A small multi-label image tagger, trained from scratch: num experts 16.
Rows from block 3 of a small multi-label image tagger, named by matrix and row number. Rows with one number within an expert belong to one neuron, the router's apart. Each number is 128 + 32 x the weight over its row's rms, rounded and kept within 0 to 255. All counts start at 0.
After each expert's rows are labels from the 100 images, of 14976, where the router gives the expert most weight on average: "peak at" is the part of the image that holds the peak; "patch colour" is the nearest of a few named colours to the mean colour under the peak. Only what is clearly more common there than usual is listed. The data: photos of plants, animals and fungi (iNaturalist).
# router: slot weights (model.blocks.3.mlp.router.weight, 16x256), inputs 86-171
# up: expert up (model.blocks.3.mlp.up, 16x512x256), inputs 86-171
# down: expert down (model.blocks.3.mlp.down, 16x256x512, transposed), outputs 86-171

# expert 1
router.1 [ 62 118  74 187 144 145 123 165 148 116 143 124 144 144  90 133 147 151 146 173 130 141 106 149 145 133 104 181 163  92 126 134  83 117 111 121 104 128 125 110 114 163 111 160 145 145  73  73 167 167 169 133 155 164 170 115 138 115 125 115 117 133 118 120 116 142  57 134 146  37 153  80 161  94 118 134 132 148 112  88 214 127 121 146 138 102]
up.0 [169 147  78 114 139 136 171 158 192 140 128  94 129  64 149 153 155  95 158 115  47 133 114 151  97 142 157  53 141 125 147  92 144 130 156 121 161 155 127 102 137  85 118 101 114  95  88 100 145 133 105  95  96 151  40 130 162 143 150 162 158  95 116 111  79 136 111  92 181 116 107 143 102  98 179 109 135 135 177 170 119 154 156 152 127 111]
down.0 [143  95 103 140 148 192 102 152 162 166  55 111 101 148 137  82 165  87 151 107 136  60 146 108 113 126  64 114 129 119 111 124 119 149 107 103 147  51  54 161 105  95 108  87  92 117 124 140 119  77  88 104 103 101  59 138 206 155 129 121  94 116 141 123 171 109 149 129 123 141 123  88 164 163 114 146 151  99 163 130 148 144 174 113  77  81]
up.1 [110 124 101  72 153 167  76 125 155 184 139  92 103 132  92 103 150 103 134 136 107 158 176 167  88 140 149 101 124 142  47 120 155  96 218 164 171 115 152  93 110 122 145  88 143 145 106 124 154  97 131 151 125 145 131 213  48 111 150  92 118 147 173 184 162 107 109 139 137 194  78 135 121 156 148  99 169 170 106 138  73 160 126 131 146  86]
down.1 [152 109 159  44 148 117 164 107  99 160 146  43 116 146 152 100 106 153 131  70 148 124 185 109 112 150 169 157 126  65  68 183 101 140  70 130  99 117 130  91 142 147 158 148 136 156 186 134 119 135 136 128 177 158 136 111  70  95 124 139 194 100 183 153 141 194 151 116  99 144 102 143 152 104 115 152 145 124 147  92 118 124  47 155 122 121]
peak at: bottom right; middle left
patch colour: brown

# expert 8
router.8 [ 88 154  53 133  94 143 122 146  90 124 131 156 170 111  97 160 159 140 115 107  99 134 197 142  94 143 138 125  92 102 106 142 112 162  95 135  92  80 136 124 132 145 121  95 144  79 192 154 151 105 184 168 157 131 168  61 131 113 176 150 137 113 106 118  87 136 157 149  96 104 129 109 145  82 103  84 134 180  99  64 134 144 145 142 135 178]
up.0 [ 84 144 109 119 154 138  96 179 131 109 164  84 159 125 149 163 110  90 112 117 177 106  82  90 117 128 119 144 119 205 154  97 180 106 109 175 127 184 105 191 145  95 110 131 151 187 122  73 112  88  98  87 141  99 146 106 151 107 133  77 132 123 141 198 129 138 154  73  73 143  91  94 121 147 193  71 105 129 147 120 150  82 138  56  84  96]
down.0 [169  94 122 143 123  86 114 105 169 100 131 166 156 134 103 177 130 109 157 122 113 160 138 129  88 111  97 146 141 150  84 120  82 106  46 159 149 193 126  73 164 137 133 130 112 170  66 144 116 127 148 148 102 151 140 164 152 120 104 159 115 124 180 112 138 198 138 101 136 102 120 151 115 113 110  97  97 125 135 115 166 156 168 114  69 137]
up.1 [133 111 100 134 205 172 147 179 137 148 146  94  82  75  99 137 125 109 120 171  57 113  98 126 140 115 126 144  99 144 150  99 120 174 148 119 110 168 125  81  86 102  86 115 176 125 109 177 122 118 109 148  64  91 129 170 136 156  77 102  78  75 115 121 104 168 149 112 195 138 138 114 138 154 128 181 123 100 155 128 149 207 116 161  90  46]
down.1 [157 102  95 145  62 168 135 142 151 120 157 129 181 136  94 139 116 151  94 123  88 151 110 144  64 140  57 140 129 144 100 132 122 121 126  63 152  84 165 151 144 163 169 169  73 156 152 148 138 138 144 172 121 163 117 127 121 148 138  90 115 142 157  88 150  57 163 123 154 132 136  50 139  80 110  76  92 113 197  97 184 122 116 122 178 128]
peak at: bottom right
patch colour: black

# expert 0
router.0 [162  72 101 100 129 100 151 175 157 128 117  92 117 103 118 142 112 141 134 149 127 147 112  98 131 117  97 146  97 107  62 118 153  70 154 120 156  94  76  83  97 116 130 120  98 151 145 174 122  77 110 148  64  80  94  88 148  84 150 195 154  58 125  93 136 156 122 137 170 187 125 151 111 113 129 152 105 117  97 139 204 114 129 150 159  95]
up.0 [106  89 153 119 150 189 150  91 142 144 128 167 118  83 179 143  98 187 128 136  68 125 142  78 167 116 147 131 149  51 180 122 190 155 131  92 119  86 129 164 118 118 144 147  99 148 143 201 128 124 105  95 125 131  55 145  94  98 142 156 103 111 116  99 171  57 180 103 105 214 127 124 123 104  67 155  65  69 137 138  60 130 121 106 123 123]
down.0 [103 111  63 132 255  79 147 118 210 111 118  80 126 180 109 112  96  73 160 126  95  98 115 109  86 145 156 127 208 100 114 155 155  64 142 116 134 117 158 151  98 140 139 116  80 149 137 198 161 157 184 105 126  97 187 113 157  92  81 104  86 120 186 103 105 118 168 196 136 118 154 136 147 126 145 115 130 136 108 156 174  84 139 124 157 132]
up.1 [165 108  66  83 102 171  81 100 137 130 133 188 191 183 104  61 133 103 125 136 149 139 100 181 131 104 120 142 150 130 137 145  46 126 165 198 145 111  98  96 104 185 136 130 139  49 102 105 175  71 155 106 161 147 113 116 150 164 134 133 150 119 203 118 108 185  82 143 130 100 157 111 100 144 143 107 162 160 158  98  61 104 150 203 129 168]
down.1 [127 119 152  90 133  84 183 132  71 137 191 112 151 138 107 108 121 130 133 100 130 108 130 114 144  72 136 123 145  87 144 177 140 147 115 118  46 184 121 105 152 150 173 121 139  88 168 205 110 100 204 188 107 138 120 113  91 110  98 134 218 156 135 132 113 164 164 123 169 112 140  71 136  94  78 173 141 134 148 132 112 117 100 145 146 144]
peak at: bottom right
patch colour: brown

# expert 11
router.11 [ 87 135 127  42 156 155 114 140 189  69 182  63 119 112  69 179 104 128 117  96 167  83 124 152 108  73 169 127 200 162 106 130  99 110 174 103  67 171 155  96 102 172 147 164  96 140 119 138 191 153 137 105 133  76 170 165 127 160 162 153 116 168 144 169  41 172 162 133 101 122 144 132 122 141 111 118  94 168 120 115 170 110 161 114 143 137]
up.0 [130 104 151 110 135 118 160 109 196 150 120 130 110 150 163  82 111 148 136 134 135 151 114 148 180  82 141 112 103 147 157  89 176  71  73 126 171 157 143 184 121 108 165  92 166 117  74 124 140  81 130 181  89 116 183 146 122 119  63 122  94  94 157  63 120  91 118 131 187 117 232 101 116 151 100 112 110 170 112 131 162 117 100 105 180  65]
down.0 [142 114 171 146 115  87 127 149 126 111 163 146 188 130 148  57 146  44 144 125 125 115 163  84  86 158 146 159  70 133 153 164  79  80 124 125 117 103 145  84  83 147 148  80 110  98 172 163 169 159 106 100 164 114  70 160 146 146 131 149 145 172 138 115  78 134 122 145 199 109 146  91 135 126 148 131 117 115 146 181 122 124  79  89 150 123]
up.1 [153 103 164 141 116 184 128 128 146 173  58 142 166 120 148 105 118 169 152  91 116  98  87 164 158 122  98  89  82 170 103 205 115 100  90 136 137 115 106 176 162  83 198 154 150 173 134 139  57 104 199  84  87 100 122  92 150 122 147 138 179  76 143 123 193 122 114 106 136 134  88  70 144 145 124 141  90 103 119  96 169 187 101 118  75 152]
down.1 [130 128  82 132  96 119 164 163 139 128 101 162  97  89 108 165  89 147 109  78 145  64 156  88 118 126 167 108 136 147  88 127 176 121 107 114 135 167 128 131  92 156 139  94 104 181 153 176 156 131  92 131 147 164 132 153 161 168 116 169 141 108 151  82  80 161 162  85 133 141 144 145  79 105 119 176 139 185 162 165 129  94 207  81 139  80]
peak at: middle right
patch colour: brown

# expert 2
router.2 [139 166 119 134 136 151 103  57  74 113 137 129 192  72 137 103 108 139 125 104 137  93 125 126 151 152 147 158 132 121 100 100 155 162 155  98 101 127 117  87 119 107 121 117 118 194  59 100 188 139  95 161 149 110 107 136 166 124 124 158 165 188 153 170 147 128  74 143 192  99 119 110 129 135  94 168 172 155  87 112 108 118 169  85 133 116]
up.0 [130  52 146 132 117 135 140 151 165 187 119  87 152 101 149  68  94 153 158 122 130 142 149 104 147 122 135 127 157  27  94 142 166 173 154 143  93 186 157 149 145 125 143 209 156 164  88 127 143  68 130 104 126  68 153 143 128 124 161 130  52 148 145 106 117  81 132 134 141 128 154  92 115 152 166 125 122 158 168  67 110 142 189  61 136 156]
down.0 [118 140 103 125 103 137 142 108 127 175 126  72 167 133 136  99 147 161 107 120 110 107 111  43 119 191 109 113 127 112  80 137 146  61 188 158 109 150 157 123 105  89 166  86 115 115 138 143 139 101 148  98 116 128  89 166 129 125 175 129 153 101 124 168 142 131 112 112  87 163 113  75 182  92  85 120 160 128 173 190 145 129 104  87 147 136]
up.1 [148  99 139 137 159 118 125  87  91 168  92 106  97 148 180 113  90 118  75 144  88 154 132 136 125 151 171  81 116 114  57 190 116  99 117 127 114 139 128 134 105 162 100 128 142 165 138  85 132 147 154 114 118 158 164 111 131  56 111  87 150  89  94  81 128 182 143 157  79  97 139  54  86  70 113 117 148 165 130 167 137 131 129 147 165 144]
down.1 [141 161  78 130 121 159 116 108 172 197 114 133 203  98 118 169 187  86 143 154 169 112 153 110 112 139 104 105 135 150 164  82 102  83 129 190 169 109 153 130  96  97  77 100 182  96 164 142  86 131  99 149 123 153 122  91  81  64 134 131 100  85 157 174 134 104 123 110 109 107  89 124  65 193 113 141  93 113 147 187 100 131 147 105 106 115]
peak at: top left; top centre
patch colour: brown

# expert 12
router.12 [124  96 165 134 134 133 148 135 155 177  96  96 125 154 166 130 109 160 202 105 139 116 122 163  71  61 132 168 150 143 111 192  72  67 125 173  55  82  88 151 131  99  93 137 127 148 121 187 142 178 133  80 160  78 148 102 160 102 155 137  89  99 132 133 126 150 154 125 172  83 178 101 110  81 134 102 128 124 104 165 178 141  82 140 162 133]
up.0 [153  96 116 108 138 162 108 162 137  80 131 174 158 148  91  84  83 124 147 133 142 130 176 129  94 160 108 127 117 125 134 111 101 142 122  86 122 110 119 126 176 100 154 161  90 156 117 158 170 134 189 126 128 118 116  63 149 113 174 145 122  95 176 128  87 150 102 119 150 166 176  70 181 147 161 135 152 129 146 146 129  95 126 125 175 165]
down.0 [124 140  79 134 181 101 145 107  96 127 126  85  64 106 160 104 133 155  93 122 118 145 147 155 113 150 126 129 130 128 107 144 123  81  98 134 162 212 154 140 140 108 149 142 116 150 171 165 133 119  95 115 103 143 146 152 124 122 123 189 118 150 175  65 108 139 156 142 103 125 120 142 138 161 124 118 138 156 129 104 122 138 115 156 164 120]
up.1 [103 138 103 144 173 127 169 120 105  67  83 131 154  87 147 128 125 145 126 166 127 110 134 134 160 185 197 110 184 128 195 150 126 158  85 156 107 162 179 100 155 115 172 112 106 128 115 146 107  89  85 144 102 143 178 173 184  97 102  95 107 153 134 122  92 100 140 160 106 126 108 107  80 115 136 115  93 128 109 114 198 182  97 140  51 156]
down.1 [ 90  96 111 133 137 117  94 122 120 131 118 124 104 118 158 120 190 140 179 145  77 113 125 116 173  94 136 114 115 113 153 146 139 106 124 193 154 106 146 154 197 173  67 150 147 126 133 153 126 106 109 108 113 128 150 109  34 148  71 177  77 139 185 120  99 108 111 131 127 123  95 163 144  84  41  99 105 114 116 109 144 107 153 137 151 112]
peak at: bottom right
patch colour: brown